Weights of a small multi-label audio tagger: 2.93M parameters.
Rows from block 5, named by matrix and row number. Each number is 500 + 50 x the weight over its row's rms, rounded and kept within 0 to 999. All counts start at 0. Numbers have three digits each. After the name is the row's rms in percent of the matrix's.
# convs2: project pointwise conv (model.blocks.5.convs.2.weight, 192x768x1), inputs 512-767
convs2.54 106:491488539478520539533520410493437421531516541515518380553495478463475548588558497422522499457465494494478683540585475427562536484569469541395506489486478548450468506483521550549506574534521551444523561494570519517427484528488534484550444478476489534479482554517438539563472514478481475484533373418498551424506454516497579486413428491426591495540416529580563416521501423533500525566591477444492420536469569396552477515519345444459561521502520559522443573501534531509535414496596441593476531539523551416624526500520531568478482542496428444578435475546532583494571584449534459605531476464535469438570479515513500470579464483530471491432497433553501549409475538579544559487431533540601544646423495494514556502515465509395471273610489546417496564498535607611542521468548514
convs2.55 103:502543467484545508519471466507467458487472349465524553597467491483517528500495553551489524513546578480469561458566471523525474486510462462510469464442540545481534469471530523508500491428506515515494582537499506591492496515455530506511464446434451483510432469497473565472438502494705617396528530476576500444469456555551526468504595566457573482497473440338508527500516459475506556501618494459540413493517545493512546496524460479542422467539527461422581513545517544510525430495528448554470555565502466520582410529531497474504436502481495596557444462517605525563547536546481550619474540478430524493516430476478526514452544489592631605507529427504504509630504506439510392457498498504452465461464453608531423564515612491445625517669441531448508497557419392440551472547486484
convs2.56 099:411465529527488554585492447493539502490507492437474455575508501480446562467405466544483493512489400492566640559624456457409446502518475533583582511530514510447464483460375510523445439541515506472479440647540507409506498436481575519520468508446456485482427504505553491459570435541559522489561518517428485460496437491447449535654533527595456493529506428433434449482483505557458410514482481472511434528547509475457463433497393513529443479482516489553526492468488502528479463511514406538510555494438479495475513581507470500331440592561516401493513485502502477487519536487513408486546489520539499449521397487525465574564476472458461506553470469558515532578488452542507524443535541448495508509517550690544559486527619640596459429495466472450477522441472466647431510546554415
convs2.57 100:492505486428508499532533603501520540400481497482583470445593457578500447535502475504503478533538511525480543528612536494627486463530543502429525392527497513526482481526496529457452470471511455476530553519539541456409535513603515568566530509472420616490622528503497514537512402469445408609517507487535485436458482574432434547482423524528529567476560482577574406495496448553518469488441474583549515460549479446561508549531461406550425486456437546426493512497550472545507441522539490455485455522462486487477497492557544536498525469548476481521554539505513527539587491521413447632441473368521480477459490561570550482423499501463388489587493583494466507361453488472517546479503441479520653475471606449461469525470462384378553488487520545597526439475464583490494532369461482
convs2.58 099:497519500531474384547573483476504485525465595528564520596560478587526729482500499517547457551306428482579476526451496571591453558509483541552499452581530519496479473504579521500487546557460482464470439374566439569541582517450546488512503545485491512545456520360477467503536477512532566561516584480493550517482510447363491523624505518617488511512540497533440471487453555391566545505498428543549462483506519462468493520456568506582410469612387533517348507525402498569467378530503547524466489561536463494536465531512460552416556608530542478500497538508446511420689444511449519581477470526528487524468448534520482544486488484526631597485508561491538536488470554533409480544510491479594443571476480418477446516495540418450478520527543468517513533476496512549621522530489522
convs2.59 099:424491499523519477458449472568478502494514584480545526437484551446499392542495489478487478426450507507506431452428537435495515557518573499479460506494544526544531527464478571536430584473511502544491427450421513538558443437524485495460451455527472545467490477495527518459522438538455534570545484608459545510449445512483468524558521475398489505489524424458488621442491463553519580495372506529472458475486522446478543489501548441465449477508578545564510530516532516494507398427463487465434454499494516507436519448504488469398516417460557468501533531457502488517518497522504521650470457536487476465488492417534567521492415499663487553552494533497445538553452444599499554546482512492432289646466476504482512552469505544408430579518503564438485526477512503517491444540547463
convs2.60 104:504530484559512523552554601484526454531452526501502410568470506559483410532470403551444555502442555516544493485534493468394437583519516509367557509547497460493496510529420498537511521538493500555483489436490442628549506535481428496513414488488513460532452572487519470515481405507446498520430453486566484538520583511532460523547454476515535515531494445393593503518513512626515424527356460510525430504508465462518531482497448592441486488507439601559545513515487560500537462478482521419622514501535528484505540466445530573521469504542514485470443446479504539531546486519502497520476510563578504551413475466495593547456434458535487522485504526498492534483556477509458489439542489468554477323533395506536478501507487539450456507493440513499491583421462532443478494488520410
convs2.61 099:458562510450463491595498495484553506546490509486550486483492469453553572480555494502494525502475458450539670563565510504420483476502574526470507536461513499447487544471493537354473431456500480504506410471463517435507463526545490509474445538515562368524505465500605519469488474434578500508472476487573513507441451542576512514443501374579470538474490463577459530542536481452490392489346454497507397551497484372500564546445530482456588452503541478543439450601526516523496487554551447448523443540515476448442466538520552568462519518486481398471515500494441495525578433463462479508435450536578475496474464469419465453433481464536542525522477508474522584528533463285471510484525470508387497700511481476478525585511559518491512462533533477568522524454524434495452562482460526
convs2.62 095:442562489453528463486457501479460435492535453498533658518511471491458479538553528481498478523566461497432549463567562518486511467500503440475563484496509498477496538509558514515540530469412494474498624584531494554422509530500603475483438473467451413501503507505478508513451504451397495466476451489520513430443419513480493536411518465645452455552517500478417536502495562475484532480551513470420504468482509533532494482514342478488496477494498397439578494489572585474508572509475437407522446546510500454531502422522517529519544520450465413571497553495459542518530580480488507496430550370427541527546549436487410436439504528497529521520532516543474481411505537414499492510473437548515439429554478605501405532514554495474476534394465473490518422462505587418451510441480449
convs2.63 103:495569538606507505565516596547449470514510411493508501528493492523487431536516505500542425575386533534483631490462482473509483455515510520513549491543490495504547512544541476560490444489471522518540614560496452505470460510482451570469562476504531468474525515399483509515435368615468421513473504461609497567489485573402575473623460606520434461466494538482461565538465597576449559496450506495455487482572531567475489515497427453381649527508441555538476430498475469488524401508457505623505569520524482468539444484442487589507544502499444559516545421505559429547497437459518502477456483478426482449560490525485499464577461453486554547443527504493613431407489477480534479563512509466486364551541575570492340500484468568504541546535431515416504408495512501567442430532466482
convs2.64 102:534467495385507417529481481556573535583486593510553556472479518512482368451525520450472501444456508529506482531492504481454425497560464440507524520487525500599501531545585525479481646462514536482497476401472489402539542410524431532527495507464596572499480495514481522537418566552604566499476491358481436426534602491499515410493472510514594547485511421499491525493474399499506538498484545538527513489530520546507487428508515525303492481633414487525477419498498536472530575592486517402552565522556452468541507536490446423534460543499491474457524478516520445562413558548528541610566433522459506549436581474490461597360536525520541470526506497480525430521531586538525482490446566493548538610545532509527453449472512374419454447483527548539534568551540572354521472536425530
convs2.65 099:474515487490513529589455485483449464496473349499513513549491433484526518478549499462486545528634495527545388440507471495535612427499458511520525540495471531448522502501455596485534443542450495532474547596489454549510475536487506485579412486561506504463630520476393530505455447429419507459551532579499502434485556499609475421509474459413569510437484470397548542564508409479456505532556495433520506546522594433452512586486378491589501489464504476548566555552564491496498437537518422657497408514482537514553512447548553486512481535456393533486435454490604503492605503584533514426536453509476530527589484429484514365522512555366465560469497440478503421601489517456513514533556520579489440485536560570515486489479557500474566504515480568501448512497500606498533428449544516
convs2.66 100:497413497538526449513509504476554429513528491492553458380532485489475455470485483452519454527487448526398459473506435499451493529560476537616538470503453539431505483606512479487478540532496527482522446477459498515476592491490572477522534476483552558493361492513501531449530413548549501521472484446523456643545496506450448475575477514502440529487475496498486480517492463359464503500488499569498569583532481525492491469528471594534600508526555503510456495555505485482482642516479556481506522502417453499399518409515493416521530406555412600525515521511485510539553484530469542390551518525516539520531590499527521527575583462439529426477515530440517486485537493498500461522418515566534432539561390441548373501521504376452496370464531485536481411473544473468493486544470496
convs2.67 102:458489464561520468435457524526491502435469455496526634529474491504431336470495526422469513567452524521470486501501370500467487517475510451461482544473464504464517540466472503488519463466473415491499354445502493562450507402523496368465562509496428508416392521428561459489523553554589462506441473647548543525507579511545506502546492507530548534510526475545533546508499496469477445464468492541506421486493542517483491502452494489531659522502503464525540468512535543441577537501489620486451519532503564523522500543507471361528464429525476561546505503493610465459554413469466468506416448497468479483529491491480556620544502494627450511490476525572465496630436457450532505433551486459639446488453483507468585413483565618450442599496546390546491510495480413504554518470541497
convs2.68 100:476479534453481486472532508471527473510466433505453504484455409493487487467579586394490541601452515503489390460463474486505463493498543463518470482461482521499528531519499515485457411645492482454451459478384524520507466499540420591511516515488502480505397474445439523473599465463558445499565503524526502549564563520453425487480467553492475547376530489401477526539524409561461468472562501473484466519485528509495550468585412511560528538563443546474418459497461458594479449488525560385517536512596495619542453548521509419431519519541473506444501538458489459491534482449498489558489526508493547474543480474502547310479533481454456514506541516391470491435439542440412507479465495550570392522391523379527341506451454473512538458478499543494538337456511568553576495480533516
convs2.69 101:473509469440530425465489391570444546547574530482543589500490531541513457474476521568469479440524650512427620519671543448546511468494558555391530481489524481543540513474518492438452517460521507423459488512488552430464476513530515470462504479461517485531476481571480479486487564458563443503468479546514513446498577519474467602567505441595445444486489538507495461446481484485486514513558484551556492499525491371470498473518440445602449514458513505492424520455459515417540554552414548495563555463483473480458438482581459431632488475493496498565540531488577495476466466507440496576507521520505497510509594552479531447570448516472477407409493553552504492577573451436484509430509546458487535462477501624545543488555600371389515496546482565507523414511536486592547471415586515
convs2.70 099:475512510474499523533514561546556581406517449501556530547450544462470431529574517402503523447499376524520411552380479538533386514457450522442506524496499513490498533412523407535509443501516509523498530445442532586489488468504494482443491456479566425498631462414524450436522475530579489525439552477454466479535552497524535531515569510628565490554486596406560536520453512737506556497464542523550629514509519606493442508505601534522474547461448464535471509448452494493510494505534555605529419457463579470529480556496579467566484529471528450485501504427479543480559404448521513519565437522515489500517517580516544540568471487527493503522459533496502505529512551556523473470463463520615414480540435362440409453493554500487411610484484502475445555455469408415437533492559524
convs2.71 101:456442527461504487522512456487572545590523478504447441438431431531455559438492469495511504483445495502433357515532558468464499533423493495541502551479516530561517532569556346473496578509510503510466474532491536497484475464478477486447513592567490540445576452518527528423505505443369479516431478485484488528531466523633440522566497499505470499503509475459424530444484518501484512528581526555435573512502365534523525544463584456515470540473515440418565523459501533456494592444485512514516458525499507573503590511455464498608475500476593498502524425516471505466469477445518437401494464515446496502493596601461523467552447504422541441441488470502481532374327501472446468537524513561455634475508525655536491555475528287474465536407510511549508510490486466396395506528566465
convs2.72 098:491480533520505556519433434425457520609439498501561625451480512500451556488515520479493548503465415527531494632541532519430480509468490472467500514550540480496493517479517510549496503438489508631560386510474418451477487507508497579453460448564532500540486468607554510526503460477405531514533462302491472452492566458385490525580382506331453478557453532427325588527486466669499447479481469515503514497481455566512541532531485565527556541507505396497595510476479523522520420506481437488566550487457502542541470431422525505437507461439475548493578591474461513513556444528518479533521530539506534499486489453483549536537537458476522505495494496484501538449606507448438519486481510547604596624537553386545451462509289411481598506477459496520575402490466439462537515457512480
convs2.73 099:508473518436452561479482435479566489510553485514547442550506544495472604502449572416488508472509517494548486696458528538444515528482461428482485491493480511515505470513552650489526449478539479546503485509529469384591509499527502429482465477528502522502517521431493549508481508503486468512536538491535486579518459510429562518435523511561453498458531585506615514546462441555498465457408500542437515539505474455503507526509613517448589454513415483521361476515538527558446541477479468494458486481463491525439497462549470598509542497523523392502514444468476499507618566524504402404499492511556587508478587357509455559511505400544430447475539552470493504439614520512455406479479478438466417419564489482541468495472608436568414547449512480533496394489533525502461470565498527
convs2.74 096:532632536466459471501523576438528516521521440474382610493468512581475577517508568529507519566452386544460587498591508467544568485505481515478513448509517490540482520558497555491436519435499463436494611514471499510462522558484573541440544481510507451513579507497520488503466609491403451517517401453462488562478528442518439579531493326483504507511553525408369533438528491458521537507402511515520434459494491428519499537512436437601455519422462513478527485544493529539504511438542534513550397455506498447435498384525497520481450405459432489537497446502497501504487457547565546534462527543405431522476399468523458416511501464498460448463529476564468511464602437464547586427395561477520468435515475599448451452507566482628494567518516506485542474412512563525544482550514499
convs2.75 102:506545537475497532463516534502553530478467464504496530441522557456526461466488487506491468575513554477472415516499502466343507530468490486393596541541527491508500448536520557512480489563497476473479371448621523481502512459585398446548434560513470487504436504428446522508472494419445496526525443430468574559466469580452470418477463511377532549471509489561513549463507477618501469491478524486527551474482604576494480531500657429370682492541440478537531556418586472533457594504484543491441489543535515517412537545584470471555448385506442482493537487463524536486508495507534493509502485530566494462557500571498496431404568500545548457502510576470496484519326453459484503485450525498563611626541539583521399487517549576580500581486529451540502361524417620536527487386481602
convs2.76 096:452564461510546530477511587544431513508470490474521552566469566494509529493492497526493596523541549557519614527483478474553521568448506446550405516524519539475500476469492424511461414386530561490513469532519546602537437382528551531509549503540464505494536407549495427447390603527483439525456575509492536448441503506570517577521503546613519500515482488482467535531453523451485515534495494579479508477493454515469518516509446422444508538486480415525538570430479471472485360505539538636457515514519550497482452524464463419395509560483534576459533519471479500477526510528452480411494516472382443439480535564442518510484393433479542505489413481541546506517520536565411462499501496525483551483518504590447487388513493321556528449499512488536420343500515365426490464505504519
convs2.77 099:468441449486507508447510481519585534527520442499483489516557455485496527549463502540465509527548529532456551505514515551513507560486482469463565543493505486510470506491518417496504483451525527546505586466532512494523568519481497530490487474541515463440519538551462506519541552487531524455493518344480464453458472504627617400442472411541526469535494475530438515567528530462538481483458515532454413462548441490528482474475480549468428504590411447511428503430567545543499561463465552502544503466460480472540497488469466575394493546466583491469484511442464485523473447463567536543484570514514530479474484606525420569552515500523565506500439488510411527514394423500561493448537495524417661409479510490465571536442519462526484409400494508531511540596514551433517561396534507
convs2.78 097:447582454473532486556493548502491550453519548519530461546477534525531620469468492667520456483538406554487395627452543503487485504476535486478451497492480508549523534483544465596450516445500468518479606663497471516556490559480468490462379513483522478503450479484544555508399421557426491484405502520484494503538443424471520569489566464538418494508505525528585485490466511449495512509532490460408521479492452474503453517508489462489466492514544414516482518441573484552501318454512507625524511509464464534559510501558499477549492500512445381491527457485567546584588593519517490511532463431458473463571484577604477471497525536455522504480475514508426504479480452548593536509505458480453606468431416494472521495448522488463552578451559544462456531542492402464438448432537536
convs2.79 101:521466377525495527545469592535496452539471385506425375577496508519507435487443480521461496409524487532495674520327477555500505468490523552451502485527499532525484505457544486447476361533451487496493526421590567468503548578444446557496607487508465526502655532406488489492459422407408579532508546456506465539560502483489488661432481506453610498545483528434593493524524598512520526505505517496587409548498470521579528535455439515457558457583474518562531475490543563537536415467475468495664503482493465501518504458455512614548535430428468629545447571466450453494563569522516533527503507512616502387527432506503417494536487558474504530494499517517476483519433422495558505581508416520462379560551501444592428517540514499419533511433518486538593547481483437631566500483502483