config.yaml
time_shift_ms: 50
input: "log_mel"
hidden_act: "gelu"
max_steps: 5800
Rows from block 2, named by matrix and row number. Each number is 128 + 24 x the weight over its row's rms, rounded and kept within 0 to 255. All counts start at 0. Numbers have three digits each. After the name is the row's rms in percent of the matrix's.
# convs0: expand pointwise conv (model.blocks.2.convs.0.weight, 768x192x1), inputs 0-95
convs0.605 080:119142137088118112141144168125151100121169109143090106092160123114127096131162136097107116103142134144142129151142141114117161120112168175128099101152079128100126161088142153122093144145133135125119130117120111168120087127162114114096128128125094118176170125128138122109192151130151124113
convs0.606 111:096144143065137121131094139140126102141157133168115157135135152077091160077115140170139113177096110114116133102134157155133098124113149137114152188135148088109143087150111149097112100150132095120130141137170135122096125158155117157155125102119164113094116123095100146146118145131190114129
convs0.607 121:108103126116112102132133123129168172109175144139126148113124130106113146152131132136154153146101151130115081111136108098110122116171153089121096128158093145140133147157142084131105119157120132118087164158110153083112168144128138094174130163136130085112133096122133138117090117086095163149
convs0.608 096:118126141151130118153109117152120132132095127120109152117153139122127118109147119108115187157131120142165134187141083132138136101082131147172139130148160110126134154124161123096141144123139146119119119150156129121170112101132164109097154158130126169108089103114096109114143109105124184137
convs0.609 081:175119130173154158100133135093220113116137144105142155127107146117075150104121153139139096128116109111110164118117147145162133160066124192100123155164115085143121139119106119123135120147084148140097108122129125172130145112128101143160155135149143122121158119103149122185132130190129112082
convs0.610 078:119102123103153117108147168181105089111133141103145115136108125099085131102161133122155098116077089130110151100162129133173163112134179071130093087103134096107108090101107131107150084120127078111116086140110114128123154098139137118145128142133115133186156086093152082162110135126110100126
convs0.611 077:148130126124124109127121150128133093141118129084154143147094154125114105099117119126119098156153095094157125142096164177099078163155131131160130118150123091108120108111131141140140133106114084125089163131177140154144107130138135131117123118145139114112170135160085141118118121099100152124
convs0.612 090:108109150137120136137129130169088128112129142087156080151121139109091127129113099156137150109149069149106076089128105125135150080145109114119140148177127140163132159104111134129155084140160130138134092142092106113098116101182155116143159115133156089169104116123121132156124136107094130148
convs0.613 071:125124116161117163150123176132182102166134131104082113152157156142116135130134116135080154079127109154163151147170128139155118142115175162140149089179145121148156137106110162115103137129120164125156119109152138178076133142142102106122110091134145152138137133133155133100132112130119107123
convs0.614 090:154148098179150122082109090130123106148180142138107092156148148136134132130174121131110109108121114149123103143120111130140159141119168134146118143119155123150128124082137130137130148143126141119114144157129170147114104129134128138140175152133155109141122136125142173180127115164161136091
convs0.615 057:121123146145112144154110114106104144145130111103081172127164151150119154087117101110134114121092132164160159163164110153117092132113192094093123100119137133119121132132164176113163152161093117150166141131130132146156120121104176121145136136118182135091119171107170188105127122157151102152
convs0.616 076:134154155121096133131149136160109109114141124099104110124142139168118125153131169113139136094123091138159142169078171098110130118162095103122113154125142124101142126103102112156142120137159108161117080140125132097124115133121134147131147111157064103124095102173125104137122164117116094132
convs0.617 083:130148116119132136105140131157129114134146104095067126087138098139122114153127172104116127109121113134102110099097094123089111136163110146171116161141115115098122140091136139125135198151149142095098134170136147130141084136131113105159159141135115094126090122108171175105083152099122133141
convs0.618 073:130155154107135175110108164174157101103132102131113101117098117118115118117125096134098120147140131099117150120137127122094144118119154137110125162098140119146144137113099118129102167138186147089122102105103109098149134124153166122136114124147154186153089166135111151137123158135116124159
convs0.619 068:116097107136165135102115136157107121133125121133116132148122123104122159105118129172091182119097081150103119124120152143105094089110125122170135107079162118096157126169143121087128156132144140109118135089140140131100128122148181138078162142123131070119124112109155155141132128113110130106
convs0.620 077:118188125126143142118130139140114052123123139115138141100114154114137107109087142165115120140123147122111122115134149133152128114125140148107138156102154170111160115124106159099152097100046170158089146099123109131133109120132153136077117111111137099114111122150122107141105132160117157137
convs0.621 088:153095126145169142125099129092124138126157152145140131128113069109103133126081133105136126142082153113144131136116144098143148060125091099134155081116116150183095119127125117124119095101048120102116116170143146112116116144170135076129102145094132197162096116110169120165098119128119114110
convs0.622 066:127133145130106154105128155167125094132102149133125178121115079158116148133143136150134136136158131118109149147114122106098163129128132111154145126142082108101176107121147123155190138157135110156120197122118088098125167124111118121114156118131137120128155177149112107141152143109111134139
convs0.623 120:103157123141144151110088147108127125148120162118086120102076149116084144116118129122128141159110134091104086124122103083087134089123134149150126108105121133121145140090128133165151105129112145125137117103128132162099140113137150150100147121118130106169116108125079190129111112119113142115
convs0.624 074:092128143112093131111147155176131132111170161122102080100145142100128126097141134114124113140098118080118113151164114131098119147143130126111111114147155096100147124141131099141165096096132116107149091108133114176110085145126132116110141131115156115128141101183087101096081158164151108114
convs0.625 126:153145114092099154139128152118107165147124112117099112155118125121129113128092113166085152138091131102145112119100152128098113152114172094104130106118127127095142162144092115084123153159128134083148083118117121154093127094134089185090119164145105131121135148135125131120137139113137164122
convs0.626 105:130128170145160128132150105147111120171093133137161066150127159130132097144086144083108141141151151106135161123180112154116090133113117125113131121144160098120127122122132182117124105075139114119167104147119131156113111149107106123090125158112117125140087186133101097133169126148123134122
convs0.627 137:148111146201125140151082158120151089104156109130113126130122172122182104126131148116144125127119119139134109111134136132102154109142090128117143126133135125116128148152117095140127115112168154157115122148129146111155186108148133124092154147063150081138155115150133112133142131103102107180
convs0.628 103:097092144139071124148109163137129112143128120150134137129152088107124101134112149139104155101134117134154078146115115127084077089144154092109136153097119133160142137149100129106122106144145118148152147152129152112176154153136106107157119112148121126082153143109148108163089130124119153105
convs0.629 072:126090107103131093130159158172113128114158139121134112122145130100144152101134170106170136159152177101133114120129140119132130135114140117096103117170110091140106157126173095118145129142129160183155155111105120101110102122133126134147135149142152129201140119096140152146139149095112134080
convs0.630 092:132141139159139149105125116162126144146152126163117096150130153129147166104148155154129144109096136108138079161130131120143127150129120171146120086128163161112111118118114136132141129158113167081102141138117128125086147127111102167145133146147084137133138154100134135148126105127132095115
convs0.631 099:124103117121124118141156128142094135142115133144103118138149132176105125133117124137128102132090142140154164162136132190143132119129154187152103122130093138110087183112121181173135165127152168161113135117151114146120128118106071123123109141110131162164114145136179112140134151107159141115
convs0.632 064:108162161107103087148111134155135171111122120053141116112180072121128091123116085147139171122147135119118116095084122128118098124114123175193123125092120176149120138082138122103086153130121146131081148139122145131140091149144145162111124122123121114134133164149108143111153131160154123135
convs0.633 078:187136095115134134124130177094149118149164128112164118133098152129143121123087132121094128124148145145140151124143119124141122149134133134131139135143186151110086096105152119100093101156119112120089138151172144109095151135097113122139130134166148205152136065129159099150121128099121180148
convs0.634 122:106108145124108097131135128153109104125122069140147087135134137149118131148115122145137178136103118105126095182099154102107125180145161116144145145108127114139163113130167120126102140214169103143108159115139143137112138103144157190130129136118110129098151133121126155131111115095098135162
convs0.635 102:099114109131128159102124160100106085165096082117109153161156141164127178106155088154168089150124148156078100101150095114136135153105124142156120095137131118107145105126149109166133087120107133107110128116161139158096159096100153100147137124112111121122118135117117142139112129131119108147
convs0.636 116:137133161092110148123122145135161133150098107101097111137136140170116129089130171086137125093156144147114081155121161061106149130087141179143139153115133122170135093107129172138143118115145141104138177090178145119117109134110135123110138138141105146148094102148103134155147124137156165103
convs0.637 124:112123109112130118106122144110121128123088131150147082149123142173135153100087132147160153121178105151121109080118156120130099167096152145114156114178143091136140142117120090115154114112100157167063128107117097147157112140133127114121107164134133143127132107095135141150106127119175160115
convs0.638 131:110136168105136171162129085161080093127085099164150151153105125132100089138114145101101097132105135122135086083121136129124149097100144113058110134109124172168159127097133131156146132101097099141135121138167181084125099126130152131099125149086158113143116107060156137130160146147152156152
convs0.639 091:079139133120140138135206112138170168115140106146096115079085200093098111116115141113115110096157118084142094136100136159113132126121140177084080133073126106145140103115128144123132135147106116151095150138141175138125125132133133096127128149121103133156104131104159147145110134115131114179
convs0.640 061:103124171132117090106107080168129169091101117104173143149119163113148104112141131122144113110128212138103136111109116152119083134098094130113133157118100114116103117114154101159147166153093115098116079115142125146119143156114171107132117170154137136153143162109141126125147134161096143140
convs0.641 072:143127167132128149125130116133137132166138139099100082135159128104121142097096107124108144116102106144102153113133119113158115103124116154142173168123097076119139162111154126127152127127174126096105131107157138096118118139088144093139125101148142139132137155119114196132159113129098159124
convs0.642 083:107135108131146111100110129142163168148078137092096095116106143126143111126098136137129086169133115168118138156115146093162127185110127141165120134158101143143132108101164142095124126139146103114133137139158127134119136157154121144113129127096161154168109119144108161115126156129160137110
convs0.643 086:100113150113088127108188125134132149087125072110111134101101111124145088129145138148159096099140122167082112136116132166147127138113113123074174162157109168137174098100160129113126138130097115102111119158129139126123144119169099161103115148124100152128149129081123147144158150135127124088
convs0.644 085:163137133123145151157101133131120137114121096176164132127153135136120141124147089096122161147109122087163131105113108113144114115143120114184129157142102103154114116173143119160110129147125158127153114144133107107153118134164136120110132116089116121134177111127104159145103131122129145195
convs0.645 064:148133121129155170124145132112155186129112118104099144151099200133133114122116121157088170104143123112127117132152144137100144086150104150125125129109149131112089096116152122140156168134085107165137159126128162126116090077199136098102134117144116128161107109101161114143132142119127150118
convs0.646 097:103136120133143172146121168155130153165144120131120138181111139084150132140086134141129184098134099093158121138151156167152111132131121148131105120137140127136107128122128124084155141113149177124148134122140102118129121134090147130128142095150138043175164158114097136096126118159163075147
convs0.647 090:094140119126093137142173109130131134164148100109156101158128175134122145107152150170100114107089125156128135108137104129142133153117163142140154086110160147127124130144164093130109152125150134143128129125135138180108130154129090119112100121147121167123138110138127133138127137085121077151
convs0.648 094:147133126124147119082114131123123105117093125119106107130090139118165134102154109128131135107150134100130167083137148111057135097134115143123108118121117144132157122128141170107066151106152107087124119097160101118109148082122176103132102142111128145126114097155095166087103149117098113137
convs0.649 119:141073076090152106111147103134138107124130101100109166151116149148113077150136105147120129106166154155126155146138128140141131161159180153133137153121108102125108112128095099110148114125098113115170132113082118088139133115126156075079123138164082178115096098135113157124099143097079107150
convs0.650 099:120181146190157135112127136134087159144109160077099069176116152113126150131135091120084090128105142089153077150151119120106145114121148143135139084105130144122193141163157119127102137158085133105110118089113152097115159156103096121128156172086137149114144135156128120153120153155168130139
convs0.651 100:145128131146109116096135102151123109118123134084119109126095117139100122097101158154149138095086131108103110148127106111115118161101113107140091109110135149094130120126122148111115201130155147170086093118113112202113127138160085151167096155153120149153151153089118148118123136112103131142
convs0.652 119:094119132091172114162110154173129104112155145129086147163129066148115148123128114090105130125113122108153132117183161136101161143108108150098106120145116133153153129165127159186088150163123119105102153120139116140124123143173138170133135143131121150145184143085141123148121168067135158161
convs0.653 119:131168169121141171120103152139137102120127134136141150131102125136138170151142131133156091127141118118090147105095114091102135112175107124123105117115165118153124161124160136126165122151119165183132114136088140100122099159113118127141106107189161162101128139160117170149132106112090167120
convs0.654 085:116139124110113127079156152132073110123119160125141152118126163080103131111110156175110086108118094177130138119103118142129140116144129105143119124142099131126150168114151145091118126120109161191093145149080134131093134122105076182099104128130115186124147146110153151149110104167121152133
convs0.655 091:120106104114109140119137094096175133146102190121127108132155143097139125108196145111096102100105124178125159117129122144146115131161135111153154178120134118152140117138107168128121151131150103155108124139111142079144109131128129105142153122189139127152128081117094151141072173124129098136
convs0.656 066:137140094096104159136126120120096137144108138120154142115132158178166126127068136146153101088103120149161122107150101182137116096132131130144116090092117119109136133129177133159134137115074146120163085174082122127125108072081141101130094155127163115135120117121137148117141147122128100162
convs0.657 140:107139155143148110128149168127132149155140135103107121181134160108119129126146113118169076173108114150133092128130105122082120141118128177149157162119103158171118113112118114127136161112139161132132117166120174149130124138135106154114140113164126131097124175069101140137104102139158157119
convs0.658 083:135102101187135172146134133132148116133148076088146119124128171075136106108106099159080111128100119135142147160131122118125093143134157149129146116116111134128139135094100143107110103145151130124106113135128100139115104122116175166142125155130138073189105135121134150166073162155167133123
convs0.659 084:106110132117133156117149137149151121132127112152116115129119104088124093166119150149137163065109110136117173119144163120144162154148115140121122145102097091095098086152152095119166145079101169118142090153128141135132094159093120135111132138107154129133150168101091154081056112140142091124
convs0.660 086:108117111121117103138092111094086123128100131084146103134119137141110103108080130146157130109132149193118144126111145133162099096139112093124133141097106133073144130120119164147069120136151174092135163129114151188124077123120078104151123179152116145130107147152181145148143108107153169134
convs0.661 051:090145143116136065127116129148150101143116111103127124136155120135148116108140129087062134119134059147077119143139158161159148127117130148134160098125160117125085119094137143153118121139118080128148165122161153187127128146142152153121140088090145109144088159149140137097120149159151163123
convs0.662 063:124142092148091152147193137083065112137155179097119131124109170108171140155101162162142115122137099186176155150126136128154130139133124144094116174118114075149139123117122147136134113125110159089092095117140123158116112141141089166107147143121140147155130132112169177127072139152106115122
convs0.663 115:141104118159150183117123139075097084147158146128127152130090114147149118129156169194115109139123124077133125146139169148141129112123112151131131137109109135137172093109139157133166163110087149071121123123137142133116130125128068108080159136132127115128138121136105077095143124138143102153
convs0.664 101:116110109105129127086146129107134116081105118132127124160116180126133153058176117100153142079167134136138152094147133138106116140126126176144107119160090159129162125135128114137081122119140107090116114138158157089096157108135115103131129077088136146161137173131117148059069127135105141140
convs0.665 139:109102180125121144134123120097144099151077136092152138134093130143112166118127124128149135144092129137139133164130133154102119117154157092163113094119088096094074124143083180114128129123132109104144116151153114141180112141086094169127096119123115126130169097112130087129135096102114122116
convs0.666 085:162103111093176136125144119139132141098107105148153121135120157131102103145125132165128058108130145144185161134121163101136129122135169113104142134101097085092127114115121115149153164148127115124147113086096115156139111147115098158117093126125115164149114126165126115109134085124151114162
convs0.667 068:104128123134105133146152142113088127071141129113122124138149124136143183114138119103179154144144111101128150138189153102113117114091101120148152076156062143129095148079076108139152146132129098138088150129121142159126143147100111094141124158125150133161129126135160137107165123126098149099
convs0.668 116:106125077140127142074096114118097167135101126144111113143168116139149116115129146123157160150145140122173157177168096088148146150105200127124119145124133153122110148130117138123099151124113111135102109116121126095116122133107084132086128118139140156119133121123145158119147134094093139141
convs0.669 122:099111135098128141133124113150128145123129102116119138132160097109153124138150104103185128120124150150104097093081060127118094165113136109107090138089158118107130119111128150128117169152109088149123134153126116103118115151146110107143113175175179130108176112134180130105134067067127124155
convs0.670 074:177139121161127149153103080142120111164144104147119153138128179084142139113136135112123140159103110096139136155164163148167162136104174108107112101126157116126074136130123144134126098119148133112133150130118145142106138122151132142067123104123115145101155172128094146169152114058112128127